Weights of a small masked image model.
Data: trained on photos with spoken descriptions (Open Images, Localized Narratives), 203450 training examples, 5.3 epochs.
Rows from block 3 of the encoder of a small masked image model, named by matrix and row number. Rows with one number belong to one neuron. Each number is 128 + 24 x the weight over its row's rms, rounded and kept within 0 to 255. All counts start at 0.
After each neuron's rows are labels from the 100 images, of 14976, where the neuron reaches its highest value: "responds to" is what is common among them. Only what is clearly more common there than usual is listed. The data: photos with spoken descriptions (Open Images, Localized Narratives).
# fc1: MLP up (encoder.blocks.3.mlp.fc1.weight, 512x128), inputs 0-127
# fc2: MLP down (encoder.blocks.3.mlp.fc2.weight, 128x512, transposed), outputs 0-127

fc1.359 [138 132 165 118 111 156 150 138 110 132 146 152 136 100 176 132 114 127 150 149 174 156 144 127 120 130 171 129 138 140 123 112 109 109  62 159  99 109 110  99 124 152 117 151 115 112  97 106 114 115 129 122 110 119 150 154  99  92 144 126 110  73 168 166  97 146 134  92 129 147 148 152 126 133 168 143 141 150 120  75 117 130  84 141 156 106  97 135 126 123 120 109 147 129 129 166 147 163  70 133 165  85 100 157 124 112 164 162 157  93 144 128 154 153 110 112 141 128 149 121 102 129 122 110  95 135  91 115]
fc2.359 [106 126  99 145 132 177 142 137 112 102 108 114 201 160 123 162 131 155 135 138 113 135 119 157 134 144 109 149  82 160 114 126 161 129 162 142 144 122 148  97 126 134 105 177 105 168 152 128 120 124 149  71 130 141 126 109 125 106 131 154 150 129 120 170  96 117 134  95 194 144 128 128  82  92 116 106 137 125 135 150 157 144 148  69 118 144  92 143 109 145 155 142 113 123 109 115  99 101 130 142 131 146  91 115 127 129 122 130  72 155 103 147 114 142 133 141 137 137  94 131 134  79  92 113 134 110 150 115]
responds to: text has "color"; text has "flowers"

fc1.94 [139 118  97 115 118 163 116 130 106 132 119 158 142 143 182 155 132 150 122 114  99 170 122 143 161 144  88 135 114 112 159 117 167 150 122 154 121 135 140 137 117 158 133 125 143 142 109 109 138 140 109 179 123 150 129 134 118 157 107 105 130 105 122 116 111 150  73 144 127 133  80 105 124 107 102 147 144 119  61 131 147 139  61 113 108 132 132 112  98 146 150 151 129 129 119  98 126  72 125 178 136 162 105 145 168 111 138 167 107 131 108  95 137 144  97 146 127 125 127 107  81 130  89 155 137 143 138 184]
fc2.94 [ 83 123 158 111 145 113 119  97 160 142 130 127 141 117 119 144 106 122  92  95 146 114 117 165 108 101 118 140  99 151 105 144 125 133 125 124 166 126 160 145 135 106 166  61 116 125 140 136 100 124 122 136 152 153  85 138  89 112 128  77 132 163 118 120 130 150 112 125 146 112 151 118 134 137 179 131 124 140 130 183 180  85 128 115 119 130 124 134 116 162 128 124 137 155 130  88 118 131 130 142 108  96 126 101 131 158 110  86 143 111 110 195 185 157 173 118 163 122 121 117 133 130 123 117  82 116 165 103]
responds to: text has "black"

fc1.135 [183 117 121 107 124 147 161 143 122 169 120  98 108 117 129  99 109  98 106 148 130 124 112  93 123 149 139 145 136 136  78 100 124 151 163 116 157 157 113 131 143 130 146  92 117 103 134  99 146 121 105 103  54 157 129 147 153 183 153 112 143 106 132 129 142 110 129 132 119 184 135  74  88 148 131 148 101 102 152  71 176 136 115 171 146 132 127 173 128 111 135 113 126 119 119 137 145 125 140 144 142 136 105 104 168 164 136  89 112 129 140 130  68 104 118 151 136 125 131 143 122 151 115 139 151 117 138 120]
fc2.135 [164  88 155 144 120 137 122 120 103 102 119 113  72 100 105 139 129  98 148  86 116 139  95 110 124  60 125 128 157 149 147 128 120 142 165  90 109  99  71 175  91 110 124 141 113 102 123 125 147 124 129 125  99 130 115 174 100  99 151 152 132 138 147 167 109 136 143 149  84  98  94 110 159 130 107 106 106 135 125 143 106 174 107 129 118 140 134 110 154 130 149 116 116 115 140 150 171 149 137 120 122 152 138 127  98 139 135 151 170 135 152 114 112 156 145  89 143 164 136 144 142 133 187 163 144 142 135 131]
responds to: text has "sky"

fc1.287 [114 144 146 164 139  97 115 115 161 141 134 150 160 125 121 108 127  92 135 101  86 144 130 133 131 136  93 103 152 129 154 121 153 129  96  99 103 126 137 115 130 190  80 188 117 151 119 116 170 151 160 111 145 125  81 143 118 128 150 104 137 138 140 103 139 148 132 156 134 104 130 168  90 114 155 104 145 149 135 115 137 114 101 119 158 159 115 146  86 128 144 135 144  90 111 129 103 150  83 136 162 153 123 115 109 145 127 131 127 116 114 100  97 161 158 157 112  63 150 124 107  85  90  92 148 137 155 115]
fc2.287 [132 136 143 118 103 143 171 100  93 119 127 128 150 101 122 148 118 109 119  96 115 170 142 125 105 166 145 100 114 134 147 116 131 132 122 157 136 138 111 144 189 114 132 137 133 133 108 125 128 112  90 126 100 135 138 145 177 126 133 134 135 111 118 122  86 123 150 151  67 143 101 138 112 154 121 104  91 105 113 114 142 157  79 144 113 103 190 142 152 148 130 109  95 147 112 160 132 161 167 102 117 145 113 131 129 123  77 126 162 158 116 132  76 173 129  73 129 121 123 112 168 184 152 134 131 129 145  98]
responds to: text has "white"

fc1.284 [195 117 148 115 120 116 198  97 124 129 103 154 159 125 142  67 105 157 117 166  99 112 125 130 123  92 127 120 139 158 145 116 158 149  96 111 101 109 101 114 128 147 137 134 101 159 134 107 150 155 169 111 128 134 138 112 106 187 135 162 159 121 149 167 102 127 108 131 132 131 129 121 120 130 169 132 107 127 116  77 179  66 134 138 153 101 119 145 128 123 152 126 121 124 114  98 157 107 125  99 137 103 121 113 139 158 145 108 152 116 144 133 105  91 113 165 123 128 158  99 114 140 104 105 127 108 163 118]
fc2.284 [102 139 153 133 161 112  99 145 112 138 125 114  87 128 123 111  91 150 113 109 128 113 156 124 150 130 104 125 140 145 162  93 134 140 104 128 131 117 103 140  93 149  98 102 130 139 130 135 127 114 123 136 144 164 146  97 116 133 170 112  59 144  97 142 143 135 130 161  91 122 134 153 135 118 139 131 136 134  73 157 148 144  92 129 110 127 148 108 120 120  82 134 149 137 176 127  75 134  78 149 102 154 199 162 151 151 122 146 162  95 148  92 118 121 157 135 147 112 136 151 102 103 131 158 159  91 116 170]
responds to: text has "white"

fc1.422 [165 143 123 128 141  92 142 157  99 153  68 159 176 143 145 177 133 138 141 124 128  72 110 166 150 125 134 125 153 157  91 164 138 152  96 148  96  76 140 141 105  76 143 111  74 118 161 143 111 129 153 123 152 121 108 120 136 139 134 173 119 118 103 133 117 100 144 117 124 130 145 108 131 132 135 121 140 135 117 127 135 155 123 141 137 106 112  92 109 132 160 124 149 123 115  91  99 133 116 153 146  90  85 114 102 154 177 145 154 147 115 150 103 114 119 169 108 158  93 147 131 123 144 129  85 136 131  88]
fc2.422 [132 159 136  95 130 134 133 155 178 108 167 117 120 153 126 143 135 158 125 154 104 145 124 106 101 137 107 125 123 128 145 102 167 144 128 128 146 137 143  97  94 157  84 160 118 150 129 111 165 112 129 147 135  82 161  77 136 133 109 159  96  77 144 114 136 116 187 120 162 147 164 138  92 138  95 138 134 166 111 156 121  67 150 131 123 113 115 129 143 137  97 148 124 138 156 127  90 157 137 126 129 123 112 150 147 106 136 115 132  75 117 143 180 128  88 119  92 107 145 133 123 135  81 102 124 117  92 119]
responds to: text has "man"

fc1.110 [113 137 160 174 170  99 126 134 130 123 124 120 153 120  83 116  94 182  98 138 130 136 112 117 148 100 102 176 149 124 165 115 139 136 132 145 139 119 112 152 151 158 132 141 111 158 140 115 108 134  97 132 149 118 133  90 132 133 104 134 166 113 140 116 108 143  91  94 136 127  77 129 108 159 158 120  97 158 141 105 133 126 114 132 123  97 144 127 119 140 139 142 206 118 168 157 144 126 122 103 126  96  88 144 151 156 136 120 116 103 108  65  97 138  95 133 136  98 102 166 138 167 121 124 153  90 122  86]
fc2.110 [160 138 128 113 106 142 121 121 130  99 105 117 132 144 152 120 141 122  83 118 149 125 137 122 124 148  95 143 149 165  94 167 122 141 160 107 143  98 121 127 118 110 164 108 153 109 133 128 138 113 138 149 168  85 154 135 137 170 111 148  83 137 102 156 118 143 127 180 146 142 140 103 126 138 103 115 160 118 152 101 169 130 155 128 110 110 131  93 179 132 116 103 139 114 123 141 144 159 114  76 102 107 148 133 124  77 145 114 142 156 188 129 160  80  87 102 113 107 138 133 137 131 135 117  55 115 161 112]
responds to: text has "playing"; text has "lights"

fc1.123 [100 157 109 102  99 139 169 148 111 176 112 143  99 133 118 140  86 109 155 131 148 139 120 105  97 184 133 121 134  68 130 138 130 106 125 147  91 100 139 151 124 128 170 181 144 123 114 161 152 121 135 108 115 135 155 116  95 174 118  97 115  97 125 121 124 143 146 127 142 120 138 104 149 125 117 110 154 133 126 104 116 112 104 108 141 122 202  87 178 119 175  96 142 147 159 149 125  73 141 109 140 140 113 135 121 162 118 111 114 138 113 127 133 153 100 141 104 171 132 104 110 158 102 133 107 139 134  98]
fc2.123 [150 121 140 153 128 128 108 123 106  88 139 117 174 124 147 130 150 179  96 121  71 107 138 156 151 101 115 120 108 186 122 128 144 171 146 117 182 138 142  86 121 124  99  95  63 111 164 115 109 147 128 157 116 138 103 139 148  98 128 172 154 111 124 138 142 117 132 109 129 134 103 152 104  95 159 155 107 131 111 144 138 147 139 118 121 127  74 146  95 138  95 166 117 117 103 131 125 153 119 149 132 129 141 114 133  76 127 159 113 114 156 135 162 121 161 106 158 102 106 154 131 107 130  79 141 104 122 130]
responds to: text has "color"

fc1.53 [143 135 109 129 161  98 124  76 136 141 109 113 149 128  92 146 138 157 144 129 112 142 171 119  75 124 160 126 142 127 122 154 130 135 130 159 128  96 114  94  92 123  93  82 136 135 146  90 109 148 171 180 145 124 165 174 157  99 143 105  80 106 108 109 123 129 140 129 138 137 107  96 111 106 119 119 142 111  95 103 143 151 121 161 130 115 186  78 131  76 109 114 158 165  98 156 151 123 127 147 149 139 152 136 138 129 159 121  93 139 141 146 107 112 122 114 162 146 123 136 155 104 163 151 117  97 128 147]
fc2.53 [114 118 136 144 102 170 137 163 129 106 153 120  94 128 156 104 129 112 114 129 148  98  74 133 170 115 111 123 125 144 125  89 128 125 112 105 120 165 156 154 168 129 160 145 139 116 107 153 163  95 100  92 109 109 101  80  86 145 114 143 172 153 162 153 131 149 119 135 108 131 141 155 132 150 141 120 100 140 169 142 121 115 146  96 143 124  76 166 119 161 138 147 112  79 156 111 112 171 139 106 118 136 119 129 116 132  76 145 162 136 110 116 152 136 127 130  86 140 126 116  90 138  92  82 143 164 128 109]
responds to: text has "lights"

fc1.121 [128 101 139 126 130 119  91 125 153 142 143 118  75 147  82 129 138 185 117 102  93 135 140 114 107 120 111 149 124 140 168  84 116 146 122 128 113 125 128 151 103 134 123 139 136 129 173 124 141 114 166 144 130 108 136 153 130  86 136 103 162 142 167 143  90 130 115 152 133 110 114 127 101 131  87 142 108 120 135 108 111 122 192 111 143  82 112 119 106 143 104 127 161  77 155 120 132 129 144  95 187 121 101 151 150 124 103 101 110  63 124  99 170 147 139 124 180 144 113 155 150 148 140 154 140 134 150 142]
fc2.121 [126 101 109 102 156 139 148 168 144 126 145 121 149 123 146 125 118  93 191 152 143 124 100 152 179 117 118  98 109 102  75 146 127 154 113 138 120 125 113  92 163 131 145 117 115 157 117 113 108 138 120  84 128 127 142 129  65  90 121 138 117 145 112 154 124 120 113  84 106 121 125 142 169 130 101  95  96 127 112 136 140 109 125 115 149 173  86 160 155 120 173 135 135 125 122 137 103 149 153 133  95 180 158 121 120  81 114 183 164 157 107 146 128 139 119 140 116 114 154  75 132 122 131 135 126 107 125 155]
responds to: text has "plants"

fc1.191 [117 116 156 114 181 100 165 161 107 154 150 153 175 135 140 155 102 158  96 117 134  93 144  83 144 129 127 145 169 104 130 115 136 132  96 112  96 117 127 128 110 140  76 157 164 136 139 107 177 112 141 135 140  77 150  86 104 157 121 176 112 105 165 101 104 118 121  84 116 147 100 146 110 152 146  98 110 107 153 130 107 136 124 142  90 128 109  91 140 132  91 147 172 131 172 112  90 138 120 133 136  97 111 151 152  98 143 144 131 147 128  98 148 145 114 123 121 143 117  92 136 145 120 132 160 133 140 109]
fc2.191 [125 153 106 133  87 160  99 125 117 141 144  86 152 139 111 135 171 141 135 172 126 170 140 126  95 156 150 120 137 107  64 149 129  67 142 133 179 134 150 122 116 151 143 103 108 133  99 109 137 141 121 125 111 152 110 153 139 105 125 118 107 158 115 110 166 149 129 139 158 116 148 151 128 123 103 136 173 137 100 111 156 119 147 118 174 141 135  88 128 144 105 123 120 101 117 123 105 147  96 134 165 134  76  94 124 131 120 118  93 126 101 100 165 117 149 103 108 161 187 111 162 139 108 126  88 121 149 103]
responds to: text has "woman"

fc1.155 [120 110 125 164 113 139 116 113 129 126  99 146  88 119 113 167 125 142 149 141 163 183 136 144 152 144 129  97 164 122 175 144 146 171  92 112 116 157 164 114 110 112 115 131 103  69 103  97 128  93 124 104  84 101 111 117 142 128 128 134 140 124  98 145  95 110 103 146  87 147 105 174 141 144 141 105 126 163 135  82 131 117 172 139 145 165 122 106 117 142 145 157  97 103  99 143 129 110  99 132 170 122 132  66 130 110 159 122 133 148 157 121 163 145 159 152 137 140 160 110 150 133 140 153 101 134 109 124]
fc2.155 [156 165 141 112 138 169 144 124 137 137 136  92 188 145 117  79 119 126 112  95  86 107 120 126  61 124 110 158  89 155 108  96 147  61 165 149 126 128 110 125 132 135 136 175 118 192 145 150 123 154 180 109 132 142 131 132  94 138 107 146 130 145 132 121 133 138 147 125 175 155 135 113 121 100 150 148 129 112 133 141 150 123  96 101 106 117 126 153  98 131 129 112 153 163 116 115 101 133 138  97 152 142 132 149 175 121  99 130  78 128 107 132 119 153  96 113 122 141  89 105 130 121 132 115 137  95 137 118]
responds to: text has "water"

fc1.223 [156 115  95 155 117 157 127  96 112 158 157 128  68 117 159 122  68 137 119 140  99 135 133 154  85  76 126 136 129 104 132 137 103 133 119 172 155 162 106 157 142 164 102 169  99 146 130 169 103 139 132 100 133 143 138 141 109 147 121 125 191  97 113 112 124 133 151 153  59 136 138  75 120 103 138 168 133 117 121  93 150  97 118 110 130 140 156  81 134 128 123 134 141 138 119 133 131 128 134 161 152 141 138 102 131 108  95 147 143 135 112 119 138 117 121 113 108 149 147 130 112 157 110 182 136 114 130  97]
fc2.223 [ 77 125 135 128 104  92 113 166 135 104 110 121 169 135 126 129 147 109 131 152 129 125 115 118 148 183 148 132 132 178 143 114 155 137 150  89 118 116 118 114 111 107 145 119 172  94 145 117 172 119 106 127 112 119 125  96 137  96 153 146  68 155 167 152 122 126 110  86 179 143  96 153 132 131 102  70 107 154 128 156 112 146 130 160 120 133 109 149 148 145 122 118 118  97 160 122 135 125 136  71 114 144 124 147 119 137 145 139 105 127 116 141 111 138 104 163 143 114 122 113 143 101 140  56 124 127 121 187]
responds to: text has "flowers"

fc1.318 [120 163 119 107 136 142 159 126 130 118 112 156 151 114  92 176 106 161 118 156 139 160 145 140 153 125 134 104 106 105 168 105 174 126 170 130 130 136 140  95  97 141 121 104 157 119 113 110 100  98  60 131 124 105 131  50 137 103 126 124 148 117 121 133 103 151 142 127 141 112 150 105 129 139 154  51  90 134 131  98 140 133 121 103 149 174 116 131 135 151 145 174 120 132 122 121 151 114 129 113 168 120 110 111 106 130 152 136 141  82 117 112 116 117 117 115 169 143 112 104 153 163  87 152 158 137 128 123]
fc2.318 [ 90 114 133 150  99 185  90 154 110 134 141 157 139 131 107 106 139 116 106  98  97 115 138 124  83 160 156 148 191 126 113 148 159  98 107 119 126 101 155 132 127 131 126 144 119  96 124 102 132 147 160 106  87 119 155 183 108 139 151 126 109 104 133 107 131 158 129 111 114 165 159 140 167 142 170 167 142 140 151 114 126 132 119 143 133 114 133 107  60 101 100 149 112 134 109 130 116 137 125 153  88 131 132 148 125 156  98  90  70 138 114 130 154 137 146 104 117 134 138 128 126 143 172  93 122 107 114 167]
responds to: text has "water"

fc1.159 [123 136 135 142 122 123 126 122 159 126 153 144 130 142  96 150 103 118 131 133 141 156 110 123  73 107 144 160 136 150 132  51 113 104 170  95 141 125  93 104 134 141 117 130 126 140  80  90 147 166 103 179  93 111 117 106  97 108 111 125 129 112 144 130 151 160 118 125 115 152 130 162 118 118 133 169 127 113 143 144  91 124  65 111 155 150 176 127  98 139 135 125 134  84 131 125 123 132 113 145 125 156  83 112 142  97  80 162 113 174 118 150 125  93 176  95 131 131 173 126 146 133 124 134 142 124 152 132]
fc2.159 [117 114 135 154 137 159 143 136 117 105 154 141  76 125 134 142 128 147 120 155 102 126 140 113 156 147 126 151 136 150 124 170 194 104 126 103 159  94 139 164 130 154 113 163 172  45 130 156 127 137 114 140 136  97 130 153 162 124 129 135 135 132  92 122 167 132 139 118 144 113 119 111 156 143 127 112 119 153 117 141 117 105 137 114 116 111 130 113 150 151  78 116 145 141 156  95  96 133 166 140 150 115 101 140 101 155 116  81  88  82 109 107 139 140 124 105 105 147 151 102 124 134 126  60 104 143 139  89]
responds to: text has "black"; text has "white"

fc1.269 [110 102 131  88 132 153 136 121  91 127 111 147 108 145 124 183 136 138 149 134 121 162 127 180 166 139 129 153 116 152 127 122 100 162 133 123 140 177 129 109 124 129 148 141 153 146 150 137 129 133 113 146 121  82  88 120 132 112  91 114 138 121  88 143  97 164 153 115 136 109 108 126 116 144 153 139 123  60  90 144 138 117 123  80 114 127  85 125 150 111 123 155 132 158 105  99 186  98 150 174 128 133  87 124 113 154 113 117 128 104 151 164  73 112 143 137 122 148 122 142 183 114  82 125 124 141 136 119]
fc2.269 [178 103 165 126 120 116 126 167 110 151 144 130 139  97 144  81 124 132  99 138 111  97 122 131 104 129 171  82 164  95 165 151 117 153 144 147 148  99 135 115 123  90 157 139 175 157 119 176 125 144 145 101 100 134 114 128  99 119 121 136 113 131 135 111 174 135 157 120 118 115 122  94  99  95 112 150  93 148 144  86 107 119 141 107 147 138 131  93  64 133 125 111 134 115 142 121 144 118 144 156 107 142 131 143  85 120 132 167 121 131 125 121  73 146 101 108 132 127 184 154 138 123 158 112 181 114 137 124]
responds to: text has "people"

fc1.144 [119 107  89 111 119  89 112 151 148 128  98  97 153 130 139 171 127 115 162 122 151 146 101 123 147 107  80 138 116 143 126 102  81 173 137 107 166 140 142  77 142 104 152 135 131 154 147 129 119 191 122 148 145 145 102 113 156 116 105 157 109 154 131 183 121 130 133 164 144  99 136 108 114 120 123 163 132  99 122  78 108 143 108 140 146 125 105 128 156 104 149 159 120 115 123 139 120 114 103  87  99 115 165 106 133 143 122 137 104 120 116 123  85 105 140 178 136 157 113 121 127  90 102 156 168 178 134 140]
fc2.144 [110 126 133 107 104 137 143 135 135 115 155 134  71 123 167 136 141 157 122 134 137 111  96 153 120 110  87  84 122  93 134 183 136 106 118 143 138 138 137 173 100  95 172 135 161  79 135 132 111  96 113 145 148 158 136 156 116 134 183  77  98 132 151 118 168 103  93 123 158 117 129 103 136 122  76 102 176 112 151 117 151 105 110 101 128  99 140 144  90 140 125 164 129 108 137 152 148 146 165 137 145 115 137 149 104 157 140  88 150 124 173 135 128 168 117 125 114 118 127 128 117 152 125 123 104 126 143  91]
responds to: text has "sitting"

fc1.381 [105 124 109 160 131 162 113 157 101 122 128 138  70 140 140 104 106 141 146  99  90 145  88 171 119 140 158 130 122 185 135  94 118 149 138 158 129 135 131 108 134 155 104 112 112 144 137 132 134 121 196 115 125  88 132 136 104 140 156 134 112 108 143 104 136 114 129  88 128 151 177 121 102 118 135 134 115 135  94 113  82 117  80 154 132 159 160 124 128 118 179 114 142 147 166 152 145 172  97 145 158 162 117 103 137 105 119 141 139  96  70 113 110  92 116 158 145 168 133 119 110 137 142 128 143 113 103 136]
fc2.381 [147 114 148 123 107 106  95 112 134 132 119 139 148 145 111 104 147 131  88 130 125 164 165 147 109 111  98 126 169 114  84 127  97 109 126  99  92 127 159 136 130  73 179 134 136 133 135 151 145 158  98 112 139 106 141 141 112  92 123 135  66 146 125 184 119 148 134 169  87 110 117 133 119 166 112 125 135 143 153  90 117 174 138 127 111 125 119 151 132 121 107 105 120 126 100 132 122 125 164 118 132 133 145 120 114 185 131 118 154 150 145 137 117 137 130 127 142 107  36 145  99 113 131 162 127 166 166 138]
responds to: text has "flowers"

fc1.479 [ 96 165 116  86 108 129 117 112 106 186 138 123 122 138 136 161 171 118 134 137 108 125 131 143 126 121 161 164 105 125 134 149 157 120 125 114 126 107 118 113 179 130 172 173 129 130 111 145  97 122 166  89 108 127 102 142 131 113 141 150 138 121 110 120  92 128 127 108 125  82 147 125 125  83 170 162 114 126 156 124 125 179 113 111 115 185 106 125 137 166 105 106 128  69 149 110 111 119 126 131 111 112 147 175 151 106 147 140 113 105 136 144  79  82 172  98 123 152 125 156 136 130  86 136 116 128 107 131]
fc2.479 [100 119 131 102 159 112 100 144 165 146  98 143 139 112 142 117  97 145  95 186 153 151 139 164 100  98 142 110 125 146 120 137 123 127 128 131  94  99  99 141 136 150 170 131 105 104  91 114  94  89 110 139 141 104  89 132  99 127 106 129 126 112 167 136 132 139 122  94 100 137 132 119 126 166 147 105 111 124  91 172 157 120  98 124 158 169 166 109 176 120 168 117 127 129 159  65 125 120 134 132 127 137 130 162 139 126 175 127 129  92  87 160 125 119 133 113 159 170 152 108 169 108 138 138 104 133 157 118]
responds to: text has "wall"

fc1.219 [117 114 117 113 166 154 121 116 100 148 102 130 151 108 106 121 160 122 161 135 149 133 107  85 111 114 146 101 102 160  97  99 141 127 106 121 151 126 125 105 128 131 162 107 117 169 129 128 168 139 165 107 135 138  93 112 156 104 114 150 182  81 103 151 158  82 152 120 147  98 128 116 150 128 148 182 106 127 128 160  98 143 124 110 129 150 167 109 137 144 162 109  96 148 133 120 102 163 118 135  59 116 123 153 115 114 101 132 110 145 141 143 159  87 139  64 150 100 117 109 160 138 134 161 137 139 142 139]
fc2.219 [102  95 153 159 185 135 130 116 141 106 124 147 181 107 141 106 141 101 118  99 163 105 154 108 107 124 161 130 140 143 125 100 156 173 136 154 125 111 184  95 151 156 175 107 124 101 129 106 126 122 154  86 130 152 128  96  95 139 127 134 129 157 144  61 117 132  85  97 131 158 148  97 132 159 134 168 139 107 115 140 147  91 118 120 139 100 138 133 126 103 141 153 132 161 113  98 130 137 157 103 165 137 136 130 103 137 115 109 125  98 121 147 109 143 116 107 155 111 167  91 177 115  92 112 125 112 127 111]
responds to: text has "wall"