config.toml
model = "masked image model"
dataset = "photos with spoken descriptions (Open Images, Localized Narratives)"
translate = 0.06
mask_ratio = 0.5
encoder_norm_position = "pre"
encoder_head_dim = 64
encoder_qk_norm = true
encoder_inner_norm = false
decoder_width = 256
init = "lecun_normal"
momentum = 0.95
grad_clip = 1.0
lr_schedule = "wsd"
warmup_steps = 840
adamw_weight_decay_other_params = 0
Rows from block 4 of the encoder of a small masked image model, named by matrix and row number. Rows with one number belong to one neuron. Each number is 500 + 50 x the weight over its row's rms, rounded and kept within 0 to 999. All counts start at 0. Numbers have three digits each.
After each neuron's rows are labels from the 100 images, of 14976, where the neuron reaches its highest value: "responds to" is what is common among them. Only what is clearly more common there than usual is listed. The data: photos with spoken descriptions (Open Images, Localized Narratives). In brackets: how many of the 100.
# fc1: MLP up (encoder.blocks.4.mlp.fc1.weight, 512x128), inputs 0-127
# fc2: MLP down (encoder.blocks.4.mlp.fc2.weight, 128x512, transposed), outputs 0-127

fc1.191:519503571505549536514467485401496438518537511442521541497507531519456457477567500517399471558445537451418491515558436551537407484442544454551570533458379517470575447513470531535540532503574476592493522506539422440461535538528489506456538476543479437484513590412521521493515540508483412414497521380435547516474466624489510506476547468496375383530607587505516548529495509514581551487483
fc2.191:576486329470471456525470474630503513459475524578561458477436513478482490541491566460570516474506449483548557591465446524532539501530513526539522459488506417534559590562528579499507439500412544461489501482380439466497540462441474474495478514458473523540567507486557522449438448480542570593505507495465432465453559460465492449651477451510455632451408483517532515496480565481537471527550
responds to: text has "sky" (69); text has "buildings" (27)

fc1.110:543494533554551645509447490503461465530604471474442527496366394495494521557521451510490558429385489501482401514530457515495486441522450438511445502439464526499484616465455469427480509488506500480472587443519583550521465586492474506425553488534522434536553472547463588566460498448513544586493632490443492482455571506534556504489449522492547402480517465504435561502550502507507450583550
fc2.110:514522443469441407537508517431489541479379647561439511499564466530456520494533559455527544570577498505414507478448594539528523629472512446510550456533520493484428502479455483387663523504547432521475432525452489426567474466523454509549488544521522479437464473461531468466431511503517514432432426529567518508526464553530467488550549515560466563401531448537512515518549530442550482482578
responds to: text has "flowers" (32)

fc1.94:513483532544496452466427425491513497416517487523479443472528565438469443499530446472417490528369491506502467575555440443410495572573516530499517530589482447347516527508453482562486515502434607514364541527483501543574544471485541502532594465571405512528445557430552538503496500501484586491503421496439520529473498625545543545447483571549515494512551540520523484418531559520563486512442
fc2.94:594521475489530484419491501481446499475574509381514457479472510512562468626526489524453533494418486433486579481566543534506446542527457512486451544568472454480491613570457480487472505543438561493394592488496509526495467590393478615444528564548574496450463474450513486501555439502442501562469385389467450535500572540457494468505483559465507478460547493514523534538503504481608379463514
responds to: text has "sky" (86); text has "trees" (75); text has "grass" (31); text has "plants" (31)

fc1.174:642513446499559575486460543551440473449602603425453503528504432498459462599521516493462630439453497491511486559532449475481420509538404531521474483486464493341580509533447528471470494524547541594533534491501507520475566491457478466530404489535521465548563565439479557439580460493516588456487490530450451492473484513527485459459542510468447551481470533469548512370539444497548487535421
fc2.174:556491498491451522469530462461459453401501461528459422420492407439454514550405475501512574477584554456503502454488503563464513526501465516422545594489417508478420500510541517505408434540540510429477620586551437510514564617496524491500413518467481544417487516537502437536580474593509543502483559523545562509488532439435591492541589514489444485560487537492508567554458610460470530420454
responds to: text has "sky" (52)

fc1.346:481517499567515555510436418494440445507458485403552424504477483531447478457524485465517521591454463433590547556427475499463455467427562539550531423441522492497509534540460432371449473452507537552488511503605567568495512509525384540577550444514486481445523590439522551477488489485451478484464534570460553520408506493551546487522505564501461471483662534470448483496500511509509600637488
fc2.346:477444583528437476517500526494508486402489431627458440533543542521441496560467541540546493381608406528526483512564483532435487550575472426458491551477467452566531466633507496541473509484476556430478514528369523465547567552436532544415503518428586521580515451457569503509550499481494461446542414442469500462594478493447506452529534432538473447540435539570498525508446547506469528459482
responds to: text has "flowers" (27); text has "plants" (26)

fc1.437:543543604434497553476458550471460528582501560362486596425551510540417504508458475551513521571526521492470414493387461454530542546450442497465484548504512462455557507413515577501603564442534492561501495426514479444458464528611510435496446434548570461463569500554455564539458522547412515443588445503447462519491502540499563408525502559540432446451571472531525548439472506466500516504524
fc2.437:423549468559529516549549512443491463517414505407405536465472451532596440411611464468582544455438436500496499541533515474444491414508454552515443461453546474593557541444456601493546507449418502535488525569458538499535462411463507636491529560454515504523499558545483571446480461561414559543446539453507495468550520522612528456494514419446502486540467521535497558494447477558469494506595
responds to: text has "sky" (57); text has "clouds" (27)

fc1.120:548493549496476488496508420452553453539490388597476458468465410520493449532525502486517472580514643502615534588518521533517533432489507502552567574533453533463535515452470470452531495485483482383496488501589365511518591442517493518479476483541531477421532564514480511517515554450504456520503566424494499540423425530601547573467494498468408482458530479431461460553548502383457505492608
fc2.120:447469404486561532523442574486494588592441521487479530537541553542519517499520493541489512429535458498398514491494522494520472562469470513411449464404498469525507524476564478560501476429378488525482552458472570473485457563500483480562592554452511506483555442420498520471597436544558545503563438508558545484485477524360456474509494498521565540538355503529422523458516520620561480567395
responds to: text has "sky" (60)

fc1.153:463499536585531472475497503451427490449563483488595433481491543379503505486517518486445467449422482440451431553504472506483559521474479489462495530485492484569546475410440519490499535440472496496521519569513518410541449522425583521604490503384632547494525569541466471347518515551488547621471515481539503452455439546509558452551611571517553536391481535538507446563563461480483498516515
fc2.153:548505477390462500537509440537563467511430503529393567525532452633510488504443459500514574551584539538544547416499571497496489486525529521579518472546481525421454537558606508512507475535455508486452497468468496592459575480544417471428501494593413524503472473483511541614488521427545441390524454526492465513558595446479475519454384478506447486627524485429479550427444503469520495480504
responds to: text has "flowers" (25)

fc1.48:547552554443582430514445414557514458475519424389463487532591541411573471476581480446430506545391444435541388517506537626495473540466554518553528445567509462472585563464488523518570469548454465531502561497512380493497540483587536474475518529464549522465508486443567557512459548434520413494499516525486482544504464535502479438532464552559583407542445486548454550451484496499454555483552
fc2.48:549540463471494500589513506455530505456462520486451542476411515542484553536520463431582574541504528597405618458530435456538451434620396516524436518388544420608459559428418433397517494525514473455462494472477579502488478466482430522472459496506485595573479551546447504455492571491435484492431494468495532440438561544542529492507493507577481591492545491494540483562557458524529544549494
responds to: text has "sky" (51)